A small image classifier, trained from scratch.
Model: 1.8M parameters, arch xception, norm batchnorm, activation relu, widths [160, 240, 352].
Data: trained on stained colorectal tissue patches (NCT-CRC-HE-100K), 90422 training examples, 63.4 epochs.
Rows from block 8, named by matrix and row number. Rows with one number belong to one channel. Each number is 128 + 32 x the weight over its row's rms, rounded and kept within 0 to 255. All counts start at 0. Numbers have three digits each. After the name is the row's rms in percent of the matrix's.
# convs1: first pointwise conv (model.blocks.8.convs.1.weight, 352x240x1x1), inputs 160-239
# convs3: second pointwise conv (model.blocks.8.convs.3.weight, 352x352x1x1, transposed), outputs 176-263
convs1.100 092:152139145084174118083170141118143118150146128086114062117146103016143106150159176116112141191143131201097209134084140151127095159102117164171179146082095132117169142128159167139130113188143098068085176185139099045179142130130116084144150129
convs3.100 089:117194159107135161123162126132073131153155082146133129108127122113111101093137082134138119139131105141122174138153128150125083171158126202131146093098112082137115118086101146142186125121134202139099176085112088134118139110185102132134104159116084138133114167151119
convs1.101 111:129118104196099086084126127103114125127043117100140086131115141123052124143124135155140142079095164160063181166094083178169074115134122199163083136154182134135140120100106142133097145110140067153118126101114095151151093169154133119131063086
convs3.101 101:135190085091118153193074157156094159152135122125129140121120104175130079119116147138024128029109162134155129088121093136133095150114155136121133147116216101106136106195137116121165115112090092102123121101110179124157186188062164093140128140157132101133086161133108
convs1.102 089:102127197120091135131156194145155093128150183182211159068101165080091093169098128122077100191151119133121160142153161183158108180049155086130187090173186102114138146173159149127106106115090159096120141112128107114153103098129070076173153165
convs3.102 087:163106132089105109136161124203117097144147109138138120142172149149108103140099155145125147173144113112148122135127175140149148139113062116108198120108162080146068122122139167134147123122158152116106093117255122146157119132097151196099093147084184146138066092122094
convs1.103 111:130072156099117125155129103111167134187108149129171179155141125161132154116143101105131072159071106133165124077154163149137148104111117157165177120150141120118103127160162108120108102120125126139195101122112179095115136168145150120088120139
convs3.103 102:107165134107146117160098099118122131129095122114098159165093128156164196149128154053179124107119122079094180116115159145115148169210127079127103113196080111087181120166106088123174110152125128126136131133141131179147164119160135124066148130167130124164104140049164
convs1.104 083:172097120060122103094084175157089103163128097170144154102105125119111125148126152128133117095113157098121100124181140174145141160137113125070151138145137115226082136130180082158102139162142133066163162095074156131062118106130143169080153185
convs3.104 094:182164145057091114081136169122095130124123083156107117148183143061124080045106080136148173132110137122109079091130145122094121088149152151128137106188149136164102188123145132102097159116152183184149133222133128165131157142139164134168083159111090166110160093129030
convs1.105 093:177203117134127178169118127088094072099131122082141117154140112133060111117158133166137146145101117106149104087133148043153147053100105155120116150132124120171085175121099153112159084187101111164180140190089133116136096137087074129099153151
convs3.105 091:146102086240137142121112134130158160110134113125145128153091146150103052138112135185148133086106103140136076140093127113174138121184133069098056118147113160181100122079152113180143147181111139130073145103106112140134109153120120055050131165135121108101140121105137
convs1.106 095:118117159171091142187124102114119155090126159112155095131106159100167095183084126168087103108150171132098141119114107148130146162140109127085095112142139094055105069089134124123128082167149129130128166184123162094098152147074116168090156093
convs3.106 094:115059123147146172123182079122054138135150063172075154132180148128149124071112093168098111133086086114108179125096090111155126055154150124122135149140106147096145106134187178121118093059133116151125120066127162153138152111088139091094165110148035159110136123133097
convs1.107 096:138116120155096117082136099134118155102126123182109189176136112141119155151103130140130154164143169131176099140085105121145090141096131102085150144144051160109135148130153082088122130058056167077130065118117156103142145136138112102139148111
convs3.107 101:112128142143103138177102120155158163204139134105107167213136103090111123140144137140091107118128164064125120044110091127125101139168129166177158151138128139065160130172150151102123129151159167078132146118119059142144181106115105176079134152118117063136152126102187
convs1.108 096:088170113113115116153106096076134150077118169093180129117199118105111048163114148080116125105090092180093137119202147105127097166094108084156130093125096131234083120100126099142125104176086130090113065149136127145106114146034152152133125094
convs3.108 102:145130166117138151145091154150140088130176125086118084103168072137116086144115154161094158118127155171204083092114182117146105124122081087101114135165167084103114145072142148166175157163142105148151098101089152192114153110139118121135178115149121206155130115114107
convs1.109 103:158096170138129142127203075210093174094123156084126134128146112118090100121061024165148154097135152095130092169046087157097098065046089153132124145125111131124142061087138123110123122137124170114190136122112149157111059083070140155146097144
convs3.109 100:115105131101120148136150148159133105138110089093129090130114127145104125113102147143168178134106116076128125116100140090104110156091081180173073168155144090122125118089091119110073117186117135085156141110027117120071184052129151096112171130075098098147167118139120
convs1.110 091:113197168115112138132108103143116085132122112114119108130114091037148122139094137167132109136157091176134255115104113131178080160146094114128080111038156132134075172091169150120145073123150111107146105149115125176108102155117093090166153103
convs3.110 104:091121092143135161139175119096090163130122169156173050148131148178142172072154106137130113157146160133129136205131141112172119163099140195135160094133117098072102146138154122144144192177118082097082117171141159121060118124126177162091148140146165131101136130144162
convs1.111 093:155100148104217118133134107090158087156191168124101142099134099114135108163157085111101089166132129154141094154119166118080094161147117145142132128117091085139112140119163139057127105133103178085131111091158152140203185180090160117126042115
convs3.111 098:114150184097078089124173112131158164048112181135092138100166116208119161136134162150164111146086071107152164121180128199119129114117148112107161104106138166092114116193129109164166098163132119117115088082084097051173158108151141098152163118109111159148130097088086
convs1.112 086:148106100128101115097082127123146163179120118111116060125191127158133115166105129127156078148124076103105130125177105135169119094109147094127124162144158098095091178144184126139109159132120147160144117255135128150113117132191116143127127133
convs3.112 109:174163102127089066184112095147136175132122089047151083141122138130157173087103127108126119108150135098103164164083190075110059107160107205116099135111142085134122089139148121099176105160108109074150113208110117153167120120118138079103130093098122128113171178063156
convs1.113 100:187040148147138186134179130104120103155140100095107157119186144181138139120115096086157162000157112065145126123140141129132119153138124144100134066170114130121174134129152131080153132122092121142205117069136097164069130101194108149092137176
convs3.113 108:100183171128175118120120088134169081086124138133155107100129079114174135104136125079100135112176113136057135136133118129086191094188168176136153149100151136114136128124163137125113101093187151127128134183079084121085136140176058114068133164148163138144135084079131
convs1.114 107:144157120169143172127148153092139150139142131129132197125133108128148151125144139180097091122118145154107131200151182075194117099125139127094142194157059078183069157132121174094149134190105166132125155115153152105081089143112065150082201112
convs3.114 105:214121084169156180133138165128122130151080157104140164140053108179106140173176149109120116143132135168124174120172102158116142107101083149169070164164139170101112142128155134089153148112142145079176140082093123157123069055091153070110110120129130111127136161095177
convs1.115 105:091148164170166070096126123108100151158140118134086136107105096136103198104157166082082084130091139149122178128132077136098151134095117112131145111130064150092142144148108101155087158119131124126149117088148161088122120083155092162157146127
convs3.115 110:165124166155068140134119148164141132096086214118152114101072090153091135149126117156161146150075106128164131102130128204171136170185161116176132105186097186100146147141122133116064160091149128132108099079121073137125097134092177102114124086126108142124100114107142
convs1.116 108:163140151138165099152145145136118100116111097143134201161167112164160143093126122146147145075122134111105130131164131147100137124146095148100098161115153130109071103140142109103141128106162129158120095129181175093140206137160119156120136094
convs3.116 103:140146068176086096141112141065124177132049157116100074122056153145118140137117108191114140125098126176102144205080140098088109185158134146122129130119117120121122108166112137085126173137117095158156130162167098117146165162105082165117145127176163194044169120178137
convs1.117 114:156134151114115099094165150121123152132041135093106124123138168157142120110112108146115138060120147157118139096179098119119132151164140182100137125149174155122131145151170181094119125172100098105151144084130106080161087131161136118144122190
convs3.117 101:123178096189078125155151130138071134146105119149200151100103062075139116165124135130075143130104192125112153109136129103111097147119169156102109077093157102168152084120122103154152169176144089162076113124169111143164097113108135145149138193120090108135057154124156
convs1.118 108:129121145075127092084121176154132107051171117139122149169133202106190214119172094203154102133126167177098102159145166131138116126133104150121131105124091161112122160119138105130101134096122179107139170190121048140151108146121168125152138114
convs3.118 101:100106166150195131165138146091057130075097112112107127094200157108147220090124119070141122102153098127099107139148111121157111115152123170065113185138139174125169141147136173182150189140125091063047148134118140130159057129118141163152138113116135108209129145151073
convs1.119 099:117110167122121087061113145191114142178117124116196158123165135120092148081142127171114081144118138111077138087202144132054084144098070093098096147162103085131139151139172096176105127116096150143152121129150146163135167150104115172099139169
convs3.119 089:136138140070113101107124128140140074086050109154154125096100131137167210137115097168143139141108152091151116117131086167099144120114196108076131130109125119084124136098158084130099069129098140142122122090110118125082149126169138108117239128061117115150105087103126
convs1.120 091:119157147137147119124164098179195144169119131117159146121106075119160119112128126135135123137128091124167196145144118055055188159059154140118117103077185172133136142181107097073179093128121132092132157105134121078116212114105127120176121150
convs3.120 092:168106185158131126095152082071111134126138087123114135133082161115018094124130152129146091164144126181166171113120088084168097126152118097115148144163096142142190142127157114121185113134123135076148154135111092107101150153190120148092145119084130151148127078046135
convs1.121 108:126113138135147145116106158129139157157099142139141072098158118139135161146161113154126174171094112181051108122104129133085156134108164016130150113125141097129134177148116095152158117145098081157161179122157164123120163133099121164134100160
convs3.121 090:157183105114163128080145121186127132062133069148136183147109109145140161134140156117085116127120153140150036130139116093133127177116142067112170117111129169121117094152155078130130067159131141107131076146182158128101076144042157132133168090083170154115080063131099
convs1.122 106:130140162119113139164146128125130176160157111179141151116168062118098137124177113131135172164165146114128104105123123157103156124129091171105198068077172153109164153156177140087112134078146095166111166129116089153092121081117119112137145148
convs3.122 098:109164143140122094049115128149069137107074128113190138128133101108095118087163172131145110165150111068144014074061119109102172166118120182153107170159186183189174119148134180121136096137149113143099183101161126073105156062122133145136114171132146148068118116094100
convs1.123 094:093104149109066122123069125121117168161149100115211083124125137088101112111119110119158149058096104116118124107148119163092053097128068137166127104142101082203124163151110034114177139133133118172093095104147117148073142132178147137151161082
convs3.123 094:117122105133156134113142130055111119109113188080199094088132183157125129099111152127168152131081154108153081152088116132119132146111155115108129128153177111115116152134075134066088174073143190173109171131145144093130137090157146109131073131091100086125149121141045
convs1.124 110:175113062132132162119151175064179167169039165134107095123131123154074144111117108100095155104209125119102121113152165129110086094130169096165176082093151130121186123147161156127158152149149134157113217120125137172098110099104133105100113116
convs3.124 094:101097127135209114148127137090128142137178162131122179119128157088161128097156109081183123145086177159107134145115122185141140111163098115112123206129135095109138143104166148122179145143153132103152123143240133106068161167107110156084168189165133137136155125135132
convs1.125 105:146096136107122137147104144142118101099130138113055114126126123124158117106085148108200138178106143128172146121152156127177098143139190163092120144151111181074139138148132128155134113148092154101084122124119195170060098098210085137175135103
convs3.125 107:154128155133127102135134140168163152084082101156086115133139091131161095097183114143077156131138192093149143078170105144117123153142198084117142121149164132185013135145110112185057086103179133137116101105128174114141124129167124165133159133105104141129160086187147
convs1.126 117:138117089164146135082179109149225141072055125103114086118117101090142186111116160214067103134111097125173120111133113109130052123105182128135105119176125139138076137121128137134113147112129149139144089195133134099126152093106077136157129147
convs3.126 098:098114074216104086111095123096193141112168141186113097122146106131118140173131122154172157090157114110147112134163070142113148091120169152140108129097104077091180115100132111128116122131112167146131155193116098119197168165059113135143172182137154130137156137128057
convs1.127 102:185118078133126149165162169123091136113078055109147185126141071114159124095113116083154153119106136110132158176177125136125146135097171142103166098159109135110114149134131101146143137125130142089175113128116131070126174154140167141192172133
convs3.127 099:131225159109172142094116147152145124103136157164137154123130154147153152135085156110169140091162112150171063140111113104150159136122102152083134127121127120111142164065107125163124161121098111101167202146110078102060231117126179103084126173157080224101101121101174
convs1.128 088:140156104104149135123163114137071162131128147071109102117033136121148155103110076137126098129122158151111138110131148115131130083195129113193161153139113061159125117097100096134174106180180133079136152196180187111166149116174157168080116169
convs3.128 102:141160107099171126188096143169135180132107139063083158130156123110139140094173071110148130142100119166100164120131088129131155152124193050107115115148100174130097079117102139141187162171143108133210121163126096107122111115142117081136143177107123109116118119166178
convs1.129 099:193102110155174113155152161135156151105093119128115113144056095116089103128169117161117159123097183173123160120111107098153119133157072151224117147110169062210127130145153158161144105148154148090098125133132123149167141139102152139120066078
convs3.129 110:157066093094147142113130133119178073115108145172136140088151063081106162094109159168137182116126087134128138122133127115136106154078118185152124131106168085084138123055151166142149158146165099140139131138178175138157175088085130086124113115146141105111146170156134
convs1.130 136:150091047126179096078109177138193096156111122141137197051121193134056161086123127110130119113098092138086103111137094072084104172113106119185164130119086118091141164132103146118142101153155128141130074143167180148132141094072157087102142096
convs3.130 106:115088145122113108157114166127105091137117175121113108095123125147134135151142098115108105111101092062126165207170116156096128155087098127174134059129158183202127124093106207119096056172148107128155083136119117117118153065116105112131129094138126096138157127104134
convs1.131 095:178127128133102140126106104129036174071112078098108149105125152128118138138143096082141159182176122149155141133119091130099132128183140064110101108159114095153106160130168138180120133142124126126121104147143126136099126100061123118184098170
convs3.131 091:153137107134146146129083142093076157121155123125088115173172120100126133135151113099099105144127077101115144111079135131135162082175136112128140129183076120106113157105193086151180128150141136070056144146126130174082136133042169156169094112111139112143129076094132
convs1.132 100:103104111134146112145144147135108158181136117151093157152118170128141187175150177145218072112131109108115137104107109136155083164061191119112103159091124119111107116137066131117105108121097108136102160129137178129169140082137078142108130148
convs3.132 106:143096115107140123174195135163114125120136131109156142106124125184078126104121087157141126161150134112184192201126130137102073099113105130154204134081162094156133130160115088097178132122155093138123147135124078097143118157142136093130165143149175043137089141141159
convs1.133 099:132095141113150127141152133122112119120089096176089078154142133204093117154115147110054148143053118148142128164112097080137138134127133156120117168074191141093065170120123152143197167164166118146143110114173149131157210130110138115103070174
convs3.133 095:122060113136153122132096133135114089086148111093058108126060151172141096106099105107078133118107150123132144132081126118116095113121162110069119138160134120144090063151121131138123106128136108116125107120150140152132109128213057119059148118093114089105141141170051
convs1.134 134:118099093171152085149105106175128116126172146137121143135108166132102132120088146086171160132116111102127107132131183208027081074152145159139107128170086109148087157078157103170093153173143199161129145105101078109114143118091123117147105121
convs3.134 097:175136142133126136093107075153122099180107193172175114140149119141108152119111113122171122124063143165131144045097081135085149194170067150185141097106056116078161107124103064086118123145101129156174127067159101088166116135111140105148168139094157131149148108166173
convs1.135 095:079074183142191100119121116070142140125134117034216135149068068172151129117132090125137067115115104162111071161156119107156089143135128143119076108182144097173124099127123127161116108140081147167188068109133156109131120091093154097111107179
convs3.135 109:114203091096080179091132119116134103142147170201098123147119084139122089164134118126127147121065132108168159085119126136146108063135117178157152157088131183143102105134095120135164206159148088144115098122103122131106152128042127118131157083124071130148115137106119