Rows from block 4 of a small image classifier, named by matrix and row number. Rows with one number belong to one channel. Each number is 500 + 25 x the weight over its row's rms, rounded and kept within 0 to 999. All counts start at 0. Numbers have three digits each. After the name is the row's rms in percent of the matrix's.
After each channel's rows are labels from the 100 images, of 14848, where the channel reaches its highest value: "colour at peak" is the nearest of a few named colours to the mean colour under the peak. Only what is clearly more common there than usual is listed. The data: stained colorectal tissue patches (NCT-CRC-HE-100K).
# convs1: first pointwise conv (model.blocks.4.convs.1.weight, 240x160x1x1), inputs 0-159
# convs3: second pointwise conv (model.blocks.4.convs.3.weight, 240x240x1x1, transposed), outputs 0-119

convs1.138 096:500521497509497474486529487501535459510483491474500477517539513459479507461505496507512518531503496508475566537513520547513487485495490497494531501503489447530507493526531457455528518503521468481497459453422538471566499501474503490507469475486521499521538497495494487502502515497498509520497472525466478526501537485493474502512502529464498518489515529530475482496475550495478448529463527491503493525507514499504506478477578522478532523525515524486528479452505504488487490512452497
convs3.138 095:505488503469514484489453466498465509490507486496456483457513527515479467482531475508465495483536527524521527521496515546477532525520495470489502495504498496500498528468525557548526536512513527522469494466535484518523524499513550532446485535480489560521519505519487457519492512488503456486484489489483521536510503493521497538531488517516480527454474487492507471
colour at peak: white

convs1.74 106:516553503462488501524499521484495482501495564507522517477544530520509519528482477521514486524513507497502457539474497522472488494492480512482458493515450478464509466482460467477477492483494509525488497510507509503542524545504457533516476498530517519501499479486544462488519510453485529478504510509525505518472541496503443497465521486490516479508540539497476563506531523513511468526515486548519477503505532569521527482493528487468542494517496491551482467527509528495473512500523473
convs3.74 103:537511495536487508513513521533497514519481488518464501456489498489485495527522500511496498509490473500472510488528478514545528495503493504491505490470540488478522512536497514510521490515457491512482464490469475471508494464529460545461509478478498502516481507498483517498476478481510510490505458467545491484511486517473514525478496507513451527441514459475504428
colour at peak: red; brown

convs1.198 103:504533527516574452528515507495529531520477515509490531494476476497470536475491486497500481498493519531523521502480498504509501544552505467558491488554484503529494519502484540429505496483491490500458476472518494493455538480493471496493460476493535501503520500480538490528476498475501500493552520491494498505574531462521477494504526488522457487494523487513500523536480529521497485520480502471479513463471505487507546483455466511485514486474485500480491524477502547521496552476500520
convs3.198 088:485530523493491553499492521501508505527493512469496492471537505502495492491503505570469496514480465470490494536472483468446466526506464441509528489517519477476473554523521499527515503497522557494490486489483484530524523579518545514515509515508506494511522464474534432494503480503515506510520524467505458512476503557486474516478538473495510511485537517519499493
colour at peak: red

convs1.61 095:482479494537464500514511520524525515521486497488476483510472476519494531471505467485542484469510504496472473495456470500497531492474538508477491506465506461492487454494538496487486462514473514502502537529545514483507437500503522492456527506467487479493481449541495465539539528465518511517454499517503489526484456476455538507498538524536501535473500531500478502530505477533500508496462496463478522490505521528488487481527519494539543480492506482481546497524539452525559475494500496
convs3.61 100:487466530469493494497497484529513507526551526500489493523484446469441514514504485463476534529513450537470476496514500482414497529464511507461515539494516494514489493497518451469529522512513477490507492534504496540481514532440543509499473509512492541495469509496482546503515486507488531562540466484491499487497488481473527491480497466483482501497514497510552505
colour at peak: pink

convs1.215 101:488490534495509471481504475503496495492459541552507507459476541491533522524504545502500493481531494503537516507450483488477464499529497497484497505508507527476511549496509487515529518539522512514493425487534462523488523467483450483509538541515483510501525463522479512480538488482510502491498508510504556483516509519526500502485486517506519537507500503574493511497474461511486556521508479521478450482507488551501511460470489490477508486494457522499489445467517557538509488496496499
convs3.215 093:492505479506530469566460496460480535489504506512515508493490505483482503536477491505493521502531513520499467486486549521464445481494482495533476488516482518503500494518476470483462495489542515505514489514505503506483511482471513509524551471511439473491479488510568533537495482566557492524477519505454510516473504496524517462475495476466486499473507520516517485
colour at peak: red

convs1.84 093:462470518480505468513473505525507444477523488433528488473465510522535467494437532482470531499514496496505509498461485540506499453478488525552493477506488500502505516482451481508499511490519528441495484521484496523522542519518490497486476526488530479476510510490513533505515500479451518497538471515466506520496497480495506514447519506491490501462508518499604501501493523462500492498497493517469528522540508494506481494451506552481473501474494454495487505495460463509500477495501502
convs3.84 097:509483518527482493524491508490485502507512521504529495500502505481487479496506516535509502547489510537476542553484558546484453515478528512476504526550504481553517581498514501528492492516480510527486517530531482472450471544516493511483469548492583543501507484450478517507480476508523490519563518488506495526476475474481468512500485484507545496487478514509481505
colour at peak: grey

convs1.182 106:500456514487519557482490555528483494518444511495523494480523543496487515488493512462466497531491544532491519477515512483500511459480514490478498462520509494504486500530502509521433502483493509483522498495497481505514495509497534536514520487519491446488549501536470518501514471461518500542468495506506495497447478468531493493484465525503509511504529517460490533500533499446494525500450494510490476413520507476506554482515487503485504551475492495535488512515483460480549506495475523
convs3.182 104:477514491509518493469520521510524477462489458522474537517461476484482473492494519501467475496498483505449512503479524547506487498534499509542463505489485512488498501489485554469488534508447506515473503455486462489452462555484544447501487498489488516488525498509507495493559519501471517502441485475494482510518461465451493484498509530524507501483496498486550530
colour at peak: grey

convs1.42 106:496480498510497539499486531459553531500453469515526518527499483523470472497496512504553516515538505509508492502486528467497484539511482472506537499469518489492440485519455460529496479509452509523521471477545509439482523480510505519484522496507517489532512448501494525477497469527510490534489489476491484484515535490488491539536522453501549481489531506477491480479504481490535475480474469472502465493545505481497520461522504454481475490493477521508526507521468481565522511487456474
convs3.42 097:486502477516524534494528495510509510545468477484521497507478495499477532490528486474502497468505516579522523524469463546521508447509545537509473534481482500529444544482523473516505520487503487516452503491477491481502486537456497555503502553483524476502538452516456508543482527462497495500514543486515528476423519504497507475499484474484453509502488482474533466
colour at peak: white

convs1.187 097:512506498504510471547489585520516499502505474484486505506525514505450486489461489516484525508479494476458524451515510481506547517493520515493534505471474491503539512510467506459478504483463496490505502483462474487455521534531521486486476472480480523567530497514489549522503475469467466522501441477462512543499512476464470548519434503479487512486486518519454490531477521474492478476512506520515500498526464497525495475494497467500517498498491505540449514462512494507500522498523516
convs3.187 091:516527499482515483501464503480483492522445509461499528492496433554515495528560524531467499482530520550502468499500505499500502494497540489503504483507464534520488471514512514502502474525514493545484508502523535498491516516546497544475486513508567478531528546507533505562524464501533490458510497454481466498528515517515495494501540531509488462508492529494542507
colour at peak: brown

convs1.173 088:454494517525491533493489502509478442484481473510495473480512495463505438518578502477477510520511507473480507517503470480506470516460489522526518531491457501557506510519471473513508517499438496522529496496536501491444509515479522497510478510494451515511513502538504505517508532525515486502435532538471517472533514512501438514459517545530485504481502488502499511459509505509475535509486471494494522497485446533507492469514507486489509552519467494485449503511503534489490508471488508
convs3.173 101:518496490494528553495466536494471567501517475487516523513479489500487506508489485492534479532531477527506475451520491496504483539486521476461535454500541536506530483486483490525524471522476468505507483528508510453520526488514534489499507513559489458535517488476482544491515484511523494475530490502518486509473501450478526490502493488476509497536505476524489486
colour at peak: brown

convs1.64 102:506456521490507490467475462511465506471507447494486510500514501476504537541508527470462482501547506497488488527483527502465510549475497537492461510466486501489525500514513492482503494450513478479524487504510498481492495498489542473465496484549502452478535495545524440522537496491494517501524504480528511481463553488493504521566484483505506500504513496499508532495489487527460513481533511543474572500479494498502479505485525543489511508538508510582541467498498522495476491522470506
convs3.64 104:484530511506473486494555520442513509504491492548540530497523485521514478463472487523500519485521498466514513471461472427521511462531506474512468451490464499561460518489509489503494520510548477500501526481523533448508478493515497481488458483473487463532497478554511493498442483508458473516459481477505547436501493474470472518496504511516510492495491478523528509
colour at peak: grey

convs1.110 105:509507509521506486491454493489506472521525470538502472468472502492482513500531536490488490533517496522459471518529520483524489501541452476615493542489485486455489516543490490458519514497466491476530480510476502484461493469548504500489537481496481509493513542526474502508492521511518521512511470538491536480537477507524540529543459494506480506526503525520525497497516550488471479460462494463479497527497502503462501500473512499494513533469497513526519525509505515474517540475535490
convs3.110 103:512496517511474502493516493514532549504477488490475525492478467529496432516502514530471516496512467530518510464542492447493478530519442489505500523490493516520544510488505494503479521487468500461542549492514536526530490534467537551484461470493491507477491503523503496507509518468518486536486523547504538517499502538499513465478515538492506485518532522455497481
colour at peak: grey

convs1.116 104:486512499510463500520486475506486525501496481514489547494479453479478466498461477452513508489485510523501529447502458532481496538526482500506476487450492491475435520514512485518497520513512480472512519528498442462517488482520484495476542548484479541472498533468548481546471500499531546531521520548511484490474507464510468560456489502487483488534515523504478508471514496472519475477483479501529476546503505497518499503491497502495489475511486459462497521482494529507487482547547492
convs3.116 108:495494464497534533466561547524499526527540513524522500504474469526540505524533502496504476483483506516483494530461483537468521498518492494471516582490496510502526491428478481518472507511522516527541517490479447480486521533465484518507494516477561469505530507516476502540482519499545499522498459529486536488470476519520501532494501486502502524462512484518455483
colour at peak: white

convs1.147 096:513502530464509486493499498492463500520518454527519519476557474508431512464504505492503464494485519509511461543473498487507466500527509465511449525507469515482502487494535536452474469464509536506507471491489481522493499473516524479521526520424514499528451524501501504545513534510514475502514506504484528509492502501480490488488489453507526474533493492504532512459506495493523484492517466534485543509509498546499509523489448558504469479482494482499509503523468460548525523455519468
convs3.147 095:505517539506514560519494539505509487468496464519492491486469554496480527527524520496492516494494529511519506500493483484516519518503468493488482521541519503508498486543548506482511519543528492497478497496517469489540533539518472521478511487509536508496504519521483511455465502480456485455480513480488476488454573507557469529528487480485514496523488500507522524
colour at peak: grey

convs1.137 103:514460538495477459551491497498462506517522501494509519440484474493490512479459474509472502450462558469572508467509499486497514516487550481484523528536460480506524484502513489496481524514486510441455455482514491476504515474498505499518503520450495548506487494475490473483468499512495498512497515499575464482486507466520480508530532501521507519521482478482498528494497502561502503489472486528447509489529477515497505494527490464517491516488502502512484450510520473525472457482482496
convs3.137 099:496505505506537506555560469479472485515476507497535496491504514528531468506516482503520500464521498471467503494533502522531519518494501498501473490529501513522488497495471483478522495520545523520528501498539491518533511459481505472519512504489480465458537517458500491480526491497528483478508491501463479489466495536468499490520510477541495471470490530469519506
colour at peak: red

convs1.11 095:493490525496499495486506497507506474539456528494507512481513549482526463441437520494458462514500532508574523512465526526470475533509501463515508498514476525475485530489518474522486480516495506493490481476508484509507532479500480497517508500527483511499481531457565443516486486511528487463523542486553473476520505550515440493520530527504487521492510531533435491552531516541533471501504516490530504481502506498518514496493496514500491496512538522503507518515539497528510492497482481
convs3.11 103:504462475479491493502462496498537486479483456498514522541500455449514475515505517484532542465502481502457484496525489485518518502521500515476463483482494516468466483523493504505495494540536512489496511491487545496538497509496499502518508512487479536501511473431465472525495471492501513504494484517511486512516527553513517483530522472513510533473496434499477480
colour at peak: red; brown

convs1.225 105:492447458487539555517510489486523474478492456532468527510507510486482508479484515476504428494532478453459505543510440499509517473519536560494530469500521490527514478463476501515518504474468573548507485483505491490529491512522487515485511507495517525529512469498479529500526529512477505514477498494495516483506555474467498484525544464507531481473460517499509491476516506514469467483478511494505504456521500515522513485521529539495541503499492520474521499480488522509523547501466518
convs3.225 105:480554493477480510451491522537438529499489458544481487487483506451482499501503508472518469469492498511515497468521518505498527507513570475527494488504527475511552500537497531498519517517487490520511472538485496525459534539483535466510501524498528536509511506497497525490507482523477501491459498506454555519467452511469527521469505478482490506469529470467513486
colour at peak: grey

convs1.203 096:447501547549485526497486508499478405504485502459461477479532515495496496476507501489519526496498474481477503445566515493487481475496502491479517534470523501523475483563506490457482503466558527495511465460532518513505539496489461506483479539549484509492523535517525492514467496486458456512505511551495536490466494474493489472493500505448503496524511525526479522514501474503531477469509499480534479516490483512509519507482490515513503501510511483486472474498485464505469525473495523
convs3.203 099:541523469467480481493502501535509484504498458514511463488497481499511493528482483482522479523496466500479490504518514514497526489552453562468499507559484507503483490472498513517484488517447525519515505460521501536466494485453499504530489516518473512494479492465453484463529505523498486502532550492520517464516489476497461457507517468507495523465490510444482550
colour at peak: pink

convs1.195 102:534508505501507480494542496503487500488478489528480503528520495505473501447486545498499480497519484480498456463485533437461484487475516455511482530494451495528511477518491506479522508488502524525510505502477461481510494484526492486467489509492548517441513515501497514544533529519491489504460530512503533520503519476504516488471476451484543495524480515531508471492509483494507486495506477501476478469489503487521444486502564491482507498491497535445503546538517451488586461462509478
convs3.195 104:550502482541477498506529508512496526545477457470475521504457515523494491455496490540516545503502498458528494493494471494465510566508491473436523489450518531489502480496505513482475512504489505492529503485540501472489519531522481563526495481514504499525505477476502489497486516479482490440501525522479508535467542489512493478495489515454508527481542517555478473
colour at peak: white

convs1.56 103:471476497480541503494533493513494492483543478491496474521482545491508513489542483500497524515493501460494467494467564541505519519510501494497536491523490502515495520510505472485488515495522541515543533482503454470523505493495469490515453499478523512505510504476504532479477537530487487484506526486495486542460481482527521495480458485505482524514475447488442452474541526526422485523454502530464514518477491507499510454456488535447475506504468486472523498483492494554512485532500508
convs3.56 101:478501472530524528494509496495519522509516517527574495532489494506534507517485501488513459471508507516534487446537552494459511488534501511513503528481530480539476484527535474464510496490474494457541507512499504486491514505480518522489523493488475552454474496511448461439542512480488507465497469513498500531506474495498468482526507518517468489495516498561565474
colour at peak: grey; brown

convs1.233 102:526492488481524512473509486485495530536490494487489539487532500542515562548491493480486532468485484507515560525476484538514515507477493502519443524500516509484526506501503494506495446488518465522506454500511513533478521461519533505457494494521516489441522487483506458508463480497533508501465516473501470499528464491498489496491476528500446476510511474519524522462518484545512466451468467538453510484537507552509489541513527499457476507472476505522522524472471505491528515504521512
convs3.233 106:488441526485540479484420485538469560481519484478505523543527484497510472499534484500494459489474506472547504477521531513471525464450526524488456507501518530491524518536504529536489469509455499497537532504440451505528501505447532455481485495492470486500493479536523527511511523545511524515492507493506467473547508529489483501487494490467486524497510494528496513
colour at peak: grey; brown

convs1.89 092:498524471467525514504508513480533507507562432473518540474526535478498531506472514487513454499532515489529476483534458524499542461498516564467478484469491489436509489456520488494481506560527541469474512493515475520503520523517504459513510479492492516524495485517479518501542478507505474497493505496497440528486528465517494489488524513489494506486516523518472501506514528458474461521490526493462491507533490513476537481524550547495460503489503479500503474507484515540505514515487535
convs3.89 098:488523527472528506472518515485494503514528493494464508499515488525511507518471515524446493527507511485495466496529528527464554470497479534494533491486490461475512546506530518486519481472510517509517525520527467455493465488519468469502438521494497522491525506484490525536485523552476515520489494472494467490487513503540507510504498534532483502518448513511531490
colour at peak: red

convs1.237 094:562487501495507499503495505504496559529503511552496518530499513493516483524492500468467481561507443470482458471491537509530480520473541526479496481536478488531532513503513473543512498471487459473561455461520512501478519497526468546483499518505490522531514491487500521498491493520489481509456529494476508510515495484487504537507466482488483481572456502495514484498515514487497492489496526525499526509525515548488479492497464467486527495494461493493449514519517439519523494468517546
convs3.237 091:514487519518515513487529498465463528482515481511477503504472501465488446512476502506482506496476480523512532501507554471487493503467524466529496539464478516449494465485449504476509518484488537525484486538528523453448502546477490479533519565506497530467512484462539536512542552463476475535500506491495481498507494499516508481549483502496482485506535515525518502
colour at peak: grey

convs1.128 104:503465479505495472488508511525517491522523508441499527522454503529505511494557506467522498529459483529516506538514481493475488503477493497497526508455507471477502485476518503554523573501553529499527515486494480432540491500491540504474537537533506464501508479481444507509507474538514528516510521487520513475539484482490477508462517453490507512476515489528522531538500501552493541510468487508527488508516484513516499473505515474525558496491507512543480474484515513492468536470496518
convs3.128 104:494504484482510473520486487511484490510520473488474546537515493490525473496474502497523465511490476500527526538521447512446513480514549487506496522449495530518521496538473495501494478495480512515466508514513504500544535499507486507449466480492497489507482506535526513558543501489479504525496492552447475466494513517499487506533465498500505501534551494504528508
colour at peak: white

convs1.239 101:461472479484488530468509528517495470512466490490551520500496469489454486492518508516503469532517521510496560460509514502504516485466508511478569474492505432494433481483468490516466499523496481473532518474494471480524520498528517514525508469491505433503485497498499501495521491510487496527464491511494523497466476503494477498552505549471517529470520478526558506487496484501493506520487537504489499494499535482481510477446481515492499563484485465510477544520473512476460461537502502
convs3.239 096:516493481448444479468498530489485509487499467489521497501515501525500474510489477582477503493480521452475513514502542525487511505511548591516499508480511498485513512506479483473511483512550461476483481509504478532504472505500498507478490485475465473479508496545503503539466512470511452531493522506486488492503551484398517492509485480514447516521463460481516452
colour at peak: pink